config = dict(
    model='encoder-decoder audio transcriber',
    dataset='short read English sentences (LibriTTS-R)',
    train_examples=26041,
    gain_aug_db=10,
    n_mels=80,
    hop_length=160,
    input='log_mel',
    spec_augment=True,
    win_length=400,
    tokenizer='char',
    vocab_size=32,
    encoder_arch='wavenet',
    encoder_norm='batchnorm',
    encoder_depths=[16],
    encoder_kernel_size=3,
    encoder_stem='single',
    encoder_widths=[128],
    fusion='cross_attention',
    decoder_width=128,
    decoder_layers=10,
    decoder_norm='rmsnorm',
    decoder_norm_position='pre',
    decoder_activation='reglu',
    decoder_mlp_ratio=4,
    decoder_head_dim=16,
    decoder_fused_qkv=True,
    decoder_bias='none',
    decoder_qk_norm=True,
    decoder_layer_scale_init=0.01,
    decoder_parallel_block=False,
    decoder_inner_norm=False,
    decoder_positions='learned',
    decoder_cross_attention_every=2,
    decoder_tie_embeddings=False,
    init='xavier_uniform',
    residual_init='none',
    optimizer='soap',
    beta2=0.999,
    learning_rate=0.0046,
    beta1=0.95,
    shampoo_beta=0.999,
    eps=1e-08,
    precondition_frequency=10,
    max_precond_dim=1024,
    one_sided=False,
    adamw_lr_other_params=0.00099,
    max_grad_norm=5.0,
    ema_decay=0.99,
    max_steps=3500,
    batch_size=64,
    epochs=8.6,
    lr_schedule='cosine',
    final_lr_fraction=0.1,
    warmup_steps=170,
    weight_decay=0.1,
    adamw_weight_decay_other_params=0.01,
)
Rows from block 3 of the text decoder, named by matrix and row number. Rows with one number belong to one attention dimension. Each number is 500 + 50 x the weight over the matrix's rms, rounded and kept within 0 to 999. All counts start at 0. Numbers have three digits each.
# q: attention query, key and value (stacked) (decoder.blocks.3.attn.qkv.weight, 384x128, the q third), inputs 0-127
# k: attention query, key and value (stacked) (decoder.blocks.3.attn.qkv.weight, 384x128, the k third), inputs 0-127
q.42:530523447511545462541458550452501529441520403498509502470475460435525489528514518432417561458496522530505467460492573457468418456502511515477458470514582390497441444489486566527514577436521547504493528559504535582614455470417545474489467461413465474464470464544587456562506625480577474543466529528412502516414471520513582562539506576512565511509525417560411508501477467554470466520384
k.42:497441500503419427541620599524473393429404426500492499487506502390412511529442579461536535481505460612501508410391544467503515482460577518495480503541536459508508514495533440443561479530481492471479505447511425417479425453525507424541573470494614468473517512498544498500542463492537488438506492606456537457501488448453499528450521518568436582443530500515501487600537535462511473508479
q.43:629533525558553471537466501501594533462383498530423563454493494408553543539580545495562517510531527484514449541584493456474448516541404474516442547490410460444460623586605592550477532610498584548449516554427636525465526525459471455534488485503543545415382472456526385519459507483535573481449432510530519472530570531463421476528523514547546418562441504524460538484468476443437441530528
k.43:583529478546498560505456575538483467400495561445474415451425436515465549451479476554471535435407529470558395576436610527483501590641530526458549497536561431564397513565530471429466536571476513542470493460483433570489613463533588546568520436407563605457436519564606538517475567433562502486517462578398560470544577445491544462506488384498437534478527527520555441585446445530485398546579
q.44:463514424550475560548530470424529352501447585396488511554423462468495529474454410495597551513516546505610497489580416541484469540498503497471546522462511557450533491550503446367554525460517492597498450461464530520513532493522530520554532431520538423553490482536554576502543540503553537529406537550482493502413455576494483550493469521532521498504405431539524474502380478441495591528504
k.44:486509519466456472496497470587488435516424536457469428494478523556474581579531488453570484428589458560422558532413491513480419520448547513609425483558484530477516528406515437509490493537521543547413461510426482405489541504517492491470460454566499485494424495489522503464502443533507518452458441493496486398546468436501426471522433372505517625461515445463434438471470485507531497414552
q.45:503433478471586608495551583543491464520540419421504498493417538474486495455575494500537467472596486536472492463477489495426591503506472454449506450528480493490432529483512421449489537509544454472460490550413559434570550507485487467565468501474468530490522547419576492563528568414395545451451479502515446491503459574517471475482542541480527347582550525563430456518491547459472502396473
k.45:499596458445429483519517451540554503523481576571530430515494514470435563428511445558525542545598487475483535547580491559585415511472551479478533467441561464526570469459543501552429454558453497466584500489446551479485531423610567502432523455566544503433442537531567527549460480499531488506563472457425521552443559470448518341483521568525460505614513448468539510455545499536559510480373
q.46:378564451416466466492573530506459510531530559553491557464563385551477544443525589518492534540535573597539473550568549587584442431445556492467563534515474491536501510586459567542443553460474501540568501482434472539465555481667482491453560473538473526534497506514485448559495473542427572528497591431530493479470541389529514520617516481503449537477468597477658551487401486579434508568548
k.46:416454580545502510508431485475533507505540545495454463462469484452607470351534509448467536510485538483424495539517412477569574525453391528517535523515547481505597569572430560451458547430554506542420456563438467564433451500498510543618457446552471435463525502473598517537431472464554553502542530461528449484479541450443579444546490535534539500500436516507501480503471496519490516451534
q.47:495468426542501440470462499503517485497575515508611448513416493538571606521484528489419471556597556509478499567451472504413487470459439540519420509484517518466460515407484493395457515469552517525620480476481468548544475414455472558501402560596442468524517495462492497626473417540533588473532409521418606420473503464521437491454432539420451490513477578505424409576461589487478476462465
k.47:476456443489468521429421508463500453469463475501396568499470383457572547453544559477505454484500473507502440416566456557521527432396546435513515591577382539463493423497502545505429447490475433459537476431502546490480504486642503521566635455454561430528476517613463451496453538472536420435430545465558579526421461537504404495491509501568448538574422517472561528459515538543486547391480
q.48:510519421470479543447456444542470557524469467465536526475505597510457527455533541383592521473505382504506483516516489510591582505452488478494449519498467510570532457490483496454491537524553464451489536535434533485433489539443493548560428474542521515484469503599572618553562477505517620430416535494443426506538594482569466529488527471419493378500422498521539471520516571530449439484471
k.48:435513573539502491493501509413387549458565526530478554658532462417553409518491477567387470499494485535460451588430544473451536553505507550478512480470436534445491527410443501462505506483592458486559500492427449453598436507450457474492539477508532435483490510458553433504534544571538461497595540489524467571609475604478491468465489470555448596512407506507400534544502547525466564497491
q.49:474526517490572416524419489491421498473562556491543443522502517564422425511534514575516407538484538391555590546434364509526522481495539482457526471503548493497480486507546532451517513428484546386458525575425501567466604549504561459517511410603456444527469641445475512440384480535569452382542532489540454542502482519484587536494561493616516443463511538580534542510455506431496543616409
k.49:534472547520478443576427645578519560483374599492533551616513495605412570610492486496568473496608574469496591550575464472562514435515532491424574505467444629464450507515393525477541446465526589636541452566436476462387496456459505501505446527477490469472538433399545476535467471461509547464392513407519453442447508562555375580451443489564528474513596609610574488533533556486520473488543
q.50:539437464499463513465469448441515473492526463429521615613603498474522516513542529445470443418432465536550525491524465469440449524563498488411448531472500506477598570426557451510487477503446488556509498553491461490518484501509532469506465554534468417580602550511497426503562472424544466499506542573564534507537533480522546534507486546547476494499449482403481515509394517492563434448576
k.50:565498531471541577440460487427514477507500520501428548419492479494585473445453581459493508493576495522549584506456585416537521489529455494557451492488532355498430518529578522522634465429425545519429516502510443581522540412454459497488540368528571536416482460554464533465539507491553483517566509543466521460545471447445507536421534563458615404606479469565521447500448508457497484521489
q.51:536491574617574443523537504481452502478533500431617447544414496498519528450461531529580521524468585408459479510472593454485545445548412613535493525416491488497420462515454419588496556496447546529531489458460467476511388530441433596514523557486572560522459497507510358551485449600527513527462546469520618489534526526478496410503545539515476540545534504438522486454473546562461533516506
k.51:524448409410449508471534572479508498511522426580482442454518445464591509475557534497548526546553565480489442540568593475488535539524524493490443516527474599499502465434507486515462463523408477560502449444489436509413468515544497491471421545448417503568548518564491469415559477437513452496450472520551446592506543574512539461594540532466442468490506547525473525439490496549471483647452
q.52:397544478495517537579520501536525481540505532452386403507493561462442459593459498446492591589500455380416484612506443494465502464489523493492530429487529490469586590554512449455458527510505555497358524454540539466440540434454496463456511455430494437490518484498559517533448411565507506463482490495532530539503497491487570466485536561477512542490480453440430484534517462524512531539472
k.52:444455565364508511540514468487514531542458572452474508495506493479529399525511548583537504497557421514500547435544517501466501466452572555570476466554542572447517445493433568508501484440533540552477640510431514493535495505516448533538463472579454576507493416506499439420526543424475452406550457485532563448548493472534501477570590437500477501520556450554520526480490511487522579457451
q.53:458469488538512421469450606518506516476457516602507523421408444449486521543482509508496541535440566561521493449413469511464508501443607515486458590534455507534525461464566504485464593488558482467499529532490477528546510544512499533485481459532549487437424571565527465501542433523527467577463532525467555460577531504498558524552489541547450583446470523522416410441527485568498598441591
k.53:450544497503421483422513454475493479474487517502482449590508521429516564475528446522561557524398425495548586575437520552438530498541526435552475420513548501487426517487511449533528537391604502459529492504639541539467523528470502477414438483598467586546621468454494553503542518516416499500494468508467491479386503517490502431490443507531509510412573444525563401572485514455476522546609
q.54:367514556460521597466548525426497478506497430515495566479514487447459427501505505568498595471448451541458528529404525547441497516453517460494433486510492504464460515480482523520518485512511410471567579465518472516425597578566585473486461442541448544563501468479510434562399477510479439492468478539436504482481496452519535511538443449516585518522519479516483565482517521470536626492507
k.54:552522451548486481499434470575575430479514529411475495514425551505561450536486449510527502494505493499491517524529399487546497584493576472463511484566535456561502515529587507616593509543503499396502403463575569503485403439466477517581503518476586484493486532484487531400500488537484558566441492529444526476453439536422564487410399509510446522560490426516444485559583511464476433475544
q.55:526563521460514554471428498484541620532474401533571362506414407475539569496517459530566519511475503441528439451493521417522477563397522537447548403574622473532473508579503447523580526517399582488441627420586497538516590510455462475484434489501521454620414469516409525422499603442528561525531565480428517550496439483483442413474457460595532575445407486516475547524500579601471448521508
k.55:564553429505562515473483476461393561584558564497480573497553498542533556513447480389525478614627502480575531549402517524578499527460487507496421526436539408509417551523530468394518448410441472499386500514590474553501500519536429672549481530489533492566514450537503453509457466515476501493447489507512565559554472534473448485497537478461411519460506550415618463481554421422476476497451
q.56:396486535541464549544611501471443518476556526425554430465494468587518416492478581602464483473459380500416502445499470503531482493539457461500417439524492479505547464474399479620519599574423581510525519529566532514510612523503495501487569561498399512559441408562499553523470488536455592547536514522533487448512498487483509592603464519497515569511474454527533464434446528456494555480527
k.56:519496520592448581531571520436600479466553495498452574462384591466462459514460486450596599538591514471449470494503487519513508521474476510528490499509515404454522420414551435458540403447490488540496413523556557526535442460485550524485607413482467471495518528539636498455463460558598476462522409507561512553554523490573462541428495525447451411620508465475484548505549481463460551509545
q.57:479458468534507487509545490470476504435561519513506570489437527395571525483503449523452461473562451451620426495436512478562493541549510462510474512474440406470457586532460416508478462548503445415444488456474471529514547476449596506540462412493491510510527598448468505513523469464495506545444521607536541516512459410429512507558525521520512496493514569525508587503542514529445536547520
k.57:474530563471531462533391503452448487462477572468584531491457508562570463552426519491506451428535454478508601494655447566492516488498409496492500454533520538552473493466503513426510546427440478479536497515422572522409489507450525559510508557455555487457560487485406503442515397462453462510463531536532524432414567581512532464501603511519500446535490471477369578431585502432443476487498
q.58:549462468455472454448512488501566563547540567413463484486464511493491456551515534443482539478494489461506478453515445531571431547490619472513401430476572506494509529467461550490429466521486414447593518525566548580472500483506523468566490482465557431513455538522444554519523558440499579408503567435494498501516567502452503550474451539456465432516591471447510581460502498454473527526451
k.58:495493542510553487577504552478517464512486478544524570503515546492431423551496544479494456434437485521365449515487493522453540475479521448423548489571547519460503494371552465452489540471436596634498514489537473493532449510493488517465473479484475553516512471532566503582521493531436464517472456542511539654651348514509498551570551526562536524471498482544469488509531522367510519442553
q.59:466554523383588542458505442444498501429471569523585622447427471550530548503501495526603587480549540498494446517592429530464453509542410487454456470528497444487569448469526452552506455501519440442489514473427525491452592511484527488491444575516511534474533530523522519536526411523430549514424574562454625520512603543558573518541456455465542528495536481545555447486568449521506477529515
k.59:475423522434525458540462561456451447530560563642511479469554553469441466482506469413531492556536567492498563478599551386539512492504471506596471462458525463479569516510458517467497507550618489452494448417557476450507517460517513468575528605370550518538573419540493447382551468576510533531477443483547516568529485486480552423527500574438523488525479411495484566492417522456574429519445
q.60:481473479575455479628575453478602499549571551471514469477504488464610463577514462408446511467457470496375541548462481523444536458548409501450577525391483513475492590463565582424460518549426458456494484491489444529483443494508462444453490553473517483554487464579560543528482394547508529482494527466562449479529422518510550454550523524561532539397491516436413528557499460486629505496571
k.60:501504524398491476488553488511464507529493470555478545509534504525614459520438585561534547549583495537525580458477518458552530515518515579453556574507611469460414545597504452516568414516418521529553547543418439530587486372527416511572530517587532586513480464529469554539524518490504465572535491646541468575496617470568405488479477539451419517561451411543463491430516480448486510520540
q.61:516414473631488544489443526529432484518447498507491442479531439500479447487411447556560479528530456354520509474465497534462506535429529496432490542512561467513504486352488483430503512458406470489460412471471539468526522430432514483522478569586530488510508490544506583433650482548458498485526470553553581465525523468488589531433480458535496502528584519549512577560462388545601466559468
k.61:460523537376421519547453429486501582413515486442463558497453486536529557543563472481494438611576501495481539429523502492493466429456476526472471523496428578463449501445545493431487419419636404491471578515504469473498405509447496574466535547510475593531488458527448513492531462495566421508476476451562529507485414546517532515571514557532600470436474514498455460496489493445503497508541
q.62:442564522497439614526512538518526646479443447545507385525507462553530442560575499554576415511510467545498412556421454479412490385584533514500465402577493533456498452500474532543368507477531517507520471536453563459456594502615461473481467407504432499451582516521506475413539448515414542562539442398455466451505490521552438518495514411467537461537367552501520446459500452531458442494536
k.62:402390514513565518437473513452524413435538551545467510463418594436434587503435403512546589400490509428548586468512480535477498507450559457475530513545435457479532472523499542462512562449537473436430515544487574523498477509478484423485617526463450460524510456506398530543549525527500524426408409474474464499493463581508507517459562448434460520514497416448550488568506558452515479445562
q.63:518573567513526517535592475431436492455502457422546454472487553533546473524507538472497513544583466515581496520468420510532536480515466472487576503465566512508446505501603477436423532407433478469469413442534484534417528540484496452541538479473426579515523422537530482563473605418382527576430516472459489596503529491454513406479532547530445559490451539525553545483559554532494516542461
k.63:358510446532521506434534517503382484573499412472601435475425561490603486516453471565507423455522525503510463449466533506484518476501439494489496513426384508497542544352484557443493595431541474513511519522429568451525506568485529519477456496435440499574597643474469493531543466455501598514459544494550430376386312524504493532630500412400400429522486459522593559444624517416416529452511
q.64:473520573495434487533484524539504479545544478460490523529421496431531581400423497557539461529503537466554361462431451535476466468546489396537475453475468487485522451472538567516547551510446464414646526514516468625499434485493522434441540431468570464488550490418501542579547460450509480542482491549513459557484502573538459589531517527380422538397508531449560484506399476494529510574518
k.64:445456514534493566489430482486527487492602529561477490479506523469528616469568478495440525470542502499550504554448504533518446559546524458482534555508495465493425442347470432497473551546589456452443509427424433474528532492456565483490485558483443406489541455602440499537459502425382444411429611550500453505406535527519503509543509487474480549438507566488541600486547507609485484475544
q.65:470626509517472494512506517512516454501406467447493430492492522517571542558531456553516470489531513484452420484588510497494478517460552549529572459492567505456538532520568569435575486549485469460492418544451509482412480522565491569459540535402505478409500542494494557460565520472597492539611523553545542514465497554501439524548527473539481416483549556495497510401491484512547462579384
k.65:522403548454487486449473459465550560517495531519445510480427497542363504532520526527502444414502463488507541491470569557479549424535591562450493492508417466511544563472487559385571484422458451460331598433531458442477583541397558493521573405490508532507502456506516584535501468523467433503503543522543465624508432564469528474518439504514571469569499547517503512470487558441447526469479
q.66:498499446546459487453476446557509550535559463508520422467535490614461428548532580514529525498548520469377554544552526474416516496565478454439521536410472505548545526497506464525504499498596532533569527454430459580479565566447466582394493534557517531461505480511491497597473523448500560474523520514510510402557488533498538514559590491500524440515562451498494421496543591548517426490495
k.66:453463457478577414512451542502517520572525515487395495479480602503544464500539415487342498563563565428460471484489446481429485504436531525500493446518569466529544519509568519412491525477520493559546409473406571435560513451504469512556492471592440547471465515482545453548490527554628612513406510551556503497487551409467526436496558504428570531570467559501508521429507464506516500433579
q.67:465498544504526469456513342648426517495446562600566469564458561526404542445488445571540534489487422485474471466444532455537543511545528544432512496590510583549463465560532469570427530501459557514472541526519425526466454573657519460448507521546457520633539420503544497479593459393536512426494391582537464491500514555524499415562362471426549443514542513545479437519498559513520451474451
k.67:514562599635384537393585563577524460553456449447456484423551504404446538431486504517426445560538545516562418469516461495462597381422468480554451495541453421493549460571503544471524440530523532552572548473438449479498483511464514453493447521431514597425551464499528525403493404476463537541400458561562482427550472474440503477519402505380513488492553538453567447373469515536535545436410
q.68:496446476490489462465486421472449460556452501437470484485547601535522518612455531557568448558448460460554596563469481555431447461453479570469521496465508541436418450532491481556542446497587580407520490516551503432480487468456510492535484457490520472489468496489508502500554499517510484448541519541553494522558520487544470608560439555480515495476535473450551433543612531550481496470426
k.68:510494600465461493475447475506537513517483464507512521510507529476579491560530476424512465461389457469513550482555449442450585379533497554552561509475480440485544562509482430527541476460499423488554438475505564535518421519502490512491591467527444408518448464553556488537440484454532498482464479462522519411528445553557449469510508539506502477519503511424602505521458474460462548546450
q.69:570545471584579441474468506607470595478477419488546496481458618477452442598512624489590504456536457556536583572436516514527547488543525469628478559529515545557552515478581495501571489522529390587523541562453520500497493455507440511438515567553546560469428468464376504504486508451498438592506484566449492424463497476560479506545571468548494500540537485475392565505539388476416511423439
k.69:429442494506594469549524426482512420438511504471507512523504517516450500581419400527567476443480553585467476499395571519460523491481443596477500444534484446500542538518579568482484555565532482613495542548515537468607440388423429419493518455508514550487504476546552493478560508556569600557508496531507544476520490538560501500588524503535447488521485547569450535610556564480509463549425
q.70:543585446408574371491569498450495560538570491546491465579490541571530536500443483536574543471588505554546435458507469427549488431501572423506622524488467515457533469417561539502412579459584533412412444619540458502481435511451481586521570440502475514423456497552423456418518469459544429515509546477444504547491447528487397553493582520495406423396477593445513505422425506507496518533472
k.70:547465523491437451482558501423453505535563493514473462518432469469504554544552463580499497570598536465467564556532515518422506462549501531442449497553471495497503485429598494430431487465503557470484586430520530505464486486475541512533575438525494472562473549564598548469568460506545512531490542463520470428504444542579537505558614467447568556533507495523485498485552434514546552454466
q.71:506533461447476481514480383483553484485585499537515524465530493490509488608475572569501456501512472450588525569497482537475448477411518452459515542515437417544420533557460479403523521538503397568386491471450468470506482499466472639519461470413473469499506523499505514475455530548416479479455430469534454517509537463497455519529423536416604653523583448482454420473595428528455516478477
k.71:634456479469397477530501426511501557556520460586533519542421566481531510486498527537569525439553497483455530450434502549566413429479462422553544477428546469628547579575533489458427572534583415521593475480476447474465444503486466444485482543424534579410526464578572521489508568530482540464523559379497416493562493533550546413456556507475495419647557512550434453469483603492537472485574
q.72:500629416684382512522460468521461566462554498458572504487515500547541495522562432469488487572470544515420436540428479496588517534487490572560582530491575553491510470545471364503478514511467509593500552432517436533576491388486490428522599556507420442467543472504547499498487456462446486477428464473490425520506517537539405432574520536471492491515400470490400560466517488475491550462451
k.72:474414570513415584355500426549393526503514455420438433544451499524444487445371510483494534466532438573472507427449477450432520556456525515453484478484461439548491592524630427480446503489511553573461577583421451552650574530476486417494505530500499478485533478504489439464522578456542443532525499587449517495586471433513442568464465538499370451428612440466559406504475444558534460525537
q.73:541418476437616461521513470523575540526509525582542463476462563494497519434490467440517493564478587505454496441504556519595524524486487461470512487462507529493506520540478538503529602531459463521555478509493528577468399539518381545517521591526549480520485522575470519494568543471505541536463449465396541566556572529513494528523382513585413550493544478548547521426527472364508485543521
k.73:463557588617529564547561505589441438444447475538559450460509502506530569496432505538501453460491513585517510500423481502417464441506517528498487510501509428510499491542486530498515547440489507431475554495512478480490467535476494507591508505494523495432405540546499488526458561494478535576507560486449449497510557518479457557489536428425561578484524534456479509500509446444490423529450
q.74:559484534414505462491449491548451512543608521628550468546491430534436529463528514429545506496486490561558526481641544519461488493486496500526554488495549553537521429532523410574435574543465516574566490489584591484429483572494532456526503473456559473563535513579426510503533485473528451460504526558487523518503404484471452437418538473455450428537460511408431435529482379565510508548522
k.74:409511454524453506429528604424557516567443451452480467472476570531434465504517484563512427519485535439566555585484583506477518430435469462498490523465466492533415413503491563502449459560494619487525517494519439481491433474529427561487486404511540445477598503405519474528507427496365520484565529421560479499490521537560491539450554536484515479426585474551562468582486522512504530437545
q.75:514559496466526502540487495518548526512604554467517432535514503514544522559526489512616507489529487463430489424412520465606411457546326455489476513454467535592534564469519622449493472539539534543488439469632510500450464394417496625579481466468487503462490477579490462598560556472521480505465480481643547593535546559538512475486476457441461472513487482529427476477472522500600462419535
k.75:520527601521598508510480574436424494505497513518489527489498454510457464543496509445439385477544532539483533518505535461464452479459451442526549484525543418525560483425513481434519468429524502561461501471529495537477562492565455532526568402410502503489452526456511536477443539476551482482492553561489463543471476499499483506599485460517447486537465563495373446635444461460608561479524
q.76:467455527500492527488489504465553416423598431472450469471499512450515560450536574503517441449532490503506455486541408536585483507545581500550504581488466448444549447560476480507520549553427481519520424480573507409495496568428540496599441559475551552454484487487527494495516559613418535465505492443495565482476452525536449424555489424449565572508487496489524582461443414524516461414499
k.76:482521503576571574540543506501440448495484485546483517601487473442521473519508513493518513475536500500443487546553507529594398479458453524539456475499488455533517537545565563425534560511456429450484496474518398457554538511545512470477394613449542424423519529547464469544490463376466467570507590555482446592560552508416502482506542524477509429564578495573518451598538440508532495537450
q.77:456559541481475544549421468419512486479421514469506524538504476472521417488488466524519439457458559522394603535375462595502488556604526563405453559462442455575446569472432545505553490478530487462531525451593513465490608535459470490584462493507418475563501510576565505471535543493507569428560611561524439502598570597462530520603604583544512502456494496446548506497507458590529488582504
k.77:440573563542501419499564491612500576601521453536484514472503475515531534514544490529394516417501534587512445478487494541532476584482476462433494466476554519417549563521477501469467463452517461417491532494524616559596421464521526469481596540469445426593466448521525468562533448488488482473488515537580542551543496658554424593423450503533523492581512429432557401493377511444530517512464
q.78:517560452443418518423531487447539519531498538474393473379554467494432551423460535482531458463489565511493515522546505536565553558489533466413507573471518519540505550508535540418517442516447484497522547566520506574543486536507521465428494516453544441449490542487501455486463425516442576521538510436548409444498522537532586519515425499529487437464388498560443453525461504420566462458517
k.78:451487492522594549550460519488537567534474623480573479516414556625472530494505472490451447518539444473479595481504526457480435582519528455525497513566526518523438491463525502414610443481456517568500488473581531470507520494489518494560519532486486566446478508525486511441528451486557528536445524509582531528530501511500511462495509445539507412537481516500427506468605550500469522574463
q.79:458463485415431486520536572495500498549440457535513448514474457551433577512525550541501482509574406487453428451478463446485535543516548465400468452432516499520539444471561524500428450435461514582477484480454536495497486475535562550463548496494565515442531469521539499617567469490509488523399484372567620477619523473542557534468370568400483487490426479414396539557479491401406502473533
k.79:468435600492515529546511430442489420483571534406515429502518532525516535482511438465460495454393530575506534543537527403451501463534480567552468518487483476467475502517380543404445561465580474598499423466467479489460563628515515536519467459468453464506597500516423480412455494509491517570518525482518488537501512510476494422544453538504586525468526479529416540534585451478517455504495
q.80:385580612539466563456488534485393549478498571464474421442536589551570564491517573486512444472440494553465550533508413498493520531531549473529468573455435574558425497510483392562459520467468536467529450551385524515493421551432447565468524556555545509492497508482467463423463489567579424441607535473479474470478424427595514519506422391528523531485367603500519528482393524506486556480514
k.80:504356489390502481437375495414490475460502443532471392517482445621514437522552481438429523499425545467473494542584510560502511564524580513445456516460518545493483489533470605531536460478537479441560468472472473529472577474518514513513483520519486467562514509516487535550487437501458510466554523449467411549402374497433598512438567510543380524481548515479481471490453527502480416556487
q.81:456444452516454436485473472452509506552407532605481544498514537443582466586510435487536522492588480595519523510526511520577497435580523486494523525484563508414499505509399433483545491444540567461562556479525514460551554454544480419553489513507383546425438548469465445528444514457488461540565419426399555602518531451449500487529466442466496551514497569421505522593415404435524508541463
k.81:530526438543543516470465575515578610474441522552559547433487489474501491436571448418488418572565595514559514428551514557530550504491459523413561471548575399438479529507467533499495505553458447525429563560483504412467462630502488567469567445557617466450535452555549563482470509466499479479497505498474454530464439594541533471431443488577446425556468477497497472577447502457446489507571
q.82:603481579472554489502500543557454549507476536499535486528481521491586354417469538409490473415509494533463533500567482519496509478448442580458484534510554447517496601465507437439498549443423488557525497577542535527430466490569527383539496581466572406493504524449436523485537460631605520472567496489423478451581503427413472504560472477496435476523565550558492468470485423433544510401499
k.82:570448484532419512492433524505527470457473439477450532408517394480502471462403535525494510507418533567571428505391572590525488511490488511503424563465424547445478580429480475515502523517455431503578415460471388458519433510545492579564415549572450494536538513496529397546455514569597592553518568526501541445535566460448465513474499469518508401502511422478521584493552472464499539484447
q.83:538570433434474525438494579536520482496521534545588435551493466456466460527499484527496501453521486507490488602407560424599479501462558476428529499460561608499468455482557543494566461507410480528488505495533432459519514519450532515548503498494464485515485459579460509454580497530502418579568466562584488453568540497527399522524607616662484484462474699539471509508470448430492450431540
k.83:531457583505499462475500606434411511492462427446580536489528492453475523534535474480557532402410535539493486566479624572341448465366485428533512541406458510500554519545523511571506590406487595509489511477441631484441451593561482512636513515538528484524501548559580478535546564569536558553540555537489458572482513507526491598463530510443363470406491518486524572481510482556474507565422
q.84:478501466545442514425511468443505542434500535501496555501531479437562621523585501529436456534451556520523435501478591523445510518538480525493560448494439531622501485526587532440485481554530510385485488609563392533510516510479543499518362496537524422478552453526543497571452521554488477492502580532576523529470485571493493541528547550573460537457395550432570449446467442561506613538479
k.84:459463599422474518522503519514434617504520522446537411443537512492508505450408587492470579474640620486520586513485447523588486456518389472427578499520570418495482487501412523441439599464518546560511512520535591490509506441499467425449522493568524447560544555612404517533492408502522490514552539531533455437483546465507365475443585495495439508441514446551502435460571544421493531399428
q.85:475559369475434413556495638554453471466480547475411528525431532424458499516493516532476540459533489495399525514495464474550576474519453429504483547432580498533496408451615524505521603486478561540522615467496507546586381494508419520517581396522456462472563386550455418506498455511422411435407528552461531465529482547451442494504447588511441491533479538514548486557439507546533416586500
k.85:471451387480573581411506529510449567533510546532466502462431526490532649531599582559568476510566448519528524501499502514357510532415585427500563512465528537472594495467487458435415494511536560507439473497495439524554538519460546508474585561584451463610549628438559540563633465471535488525457536489501475538457444594489546451483560507491405450429545501453559461503422530606529554493578
q.86:527442432450442512500535647505491512543518472489486512489466549463496545536503474487555620441604409449478539491492424519476586530564482472574558483456537569489564477536520476445462581459528569550439506592439546494469449566527503423495539483510498487436499407480534471516418482408512462462553502563461488449464535470502577553546552491461512529573538595492531526549460504441532497465491
k.86:509423445422487519545480489512519510502520508484527508526523605493517506439557495523526455551581466496472456474493471470453437488541518446425545413591464407464595449398523476532524490496511544457488429459447533440470510505518519542397500569528549504559511582481477552560531489519519528420455522505471460498499552551405558482529493460446528578480534500387510517569538497507610480479607
q.87:485629475476545511436514535440527451573480557482487543505505495399565491355592508522463536406515534494399493420529536567537416525532495458489486476505459465472525462464433582568594404526536539509402445514568406466433521430495559563548481561516434588556421555495449527532522583542445532417525641480533541479440466585607484519483480494526549540513481483464490499455384510562484532490503
k.87:507549488396534515575518494498556475503438626445551452421602555589472510396458558432543519422524468511431513518448538463459545514420480454548460456476552482462493489465514525499470493457390564523572458489565594457601628563618625478530509554504523517506510469494474463437516472522479541525574514536442409513499517433490588489442484503538426513474415476486359600475567452416457474514506
q.88:571512481559493516503474518474476565533425511452420608448479517532517481502534501431470482462510469501566433434451462502530517609476501439498441484592387534532545562523517487459458518562522489466394390418502424540518552569566473456515484571472391509562530427513450440408438462523484554471458457418566579451453490444433609540478511492549432596487445511575506437548608560500421468521503
k.88:495482579526490478498553629434470493528472463487466555556471511467463412519454576514523465595491569559490517547508489424495491503496582466487557581522547544444434527527566444469470406498444544504523467521471446529536499493446570540450497510412456538477447489560585411481620505536534484531607490468489341435513587490400382399489422470522514490513455443498557496499441511471493465491487
q.89:576539414401626475498508411514429447456515436475507568430471420438500535518473489485507405560515400449518548501411484596420482506505538511407512468391450448492478487448501470641556501550490543543501556458515443583507471421554423514558486420540553520516496534492571456513556515367531456579543509480545477513434492444480397515423479467454517506533440530556500476409411508551488386582502
k.89:517570536483472569478426567458460447483658578503643595480614443525501469439446518438443409463461455559428557569434528448425489486568475445490505462540481505519459529535563500477472513547465481549448520568482544470494512516538460570458552444496447409461598516539515506476513531479429498502448479445504452444560545534509472515496516442556458627416603541473495452607572468409495576457528
q.90:411452441516507449548581556542561425555441577446479490545509388504497516530549451489503432548517539488502526493531551469476495511429503525473563419514529550417459524428432536511441457517422492537556527554526470545551448559549430543472524513518469482613528465467557522474415437556521438499508455473519531465504454539439601554490509359532436511554567462442489589481547551496430544501465
k.90:444477513520551475515491492503481494453438479491515549374605517488495457391509534479397533548543551447498485500481534486493527428536500513460452502498528514408454625584538496437595491564493470481502539471579487583418491521471427519524500496496537525494517462455473510522489481545591457541480413455449568541595527443536440564427568498488513500534494489459453544496488470470548478426482
q.91:430533570515493488466422524576470521518475477462432521520444519459442494563458469491447492417485453534584588540484509509422586471543461427601460437493573472482499470512461450471546396448489483507487489424458537502465520460514506409500504574542571490479462495495426521491520546440477464496507376421532485516442465414451498502490503562428510436497593527559489478527558593464577437506481
k.91:518497563507537521462505496581465543423501456439438516493481442529505466467492491474558431584478504496462504503444563493484536510481585468523573492431467506500576452476592417600476527444579466447501493536542458566450408453514494565534438480470559487477456475497481478530462478532544554450488587639472467496484595555437551464514455467563540501518508505449540500462401526454427474558611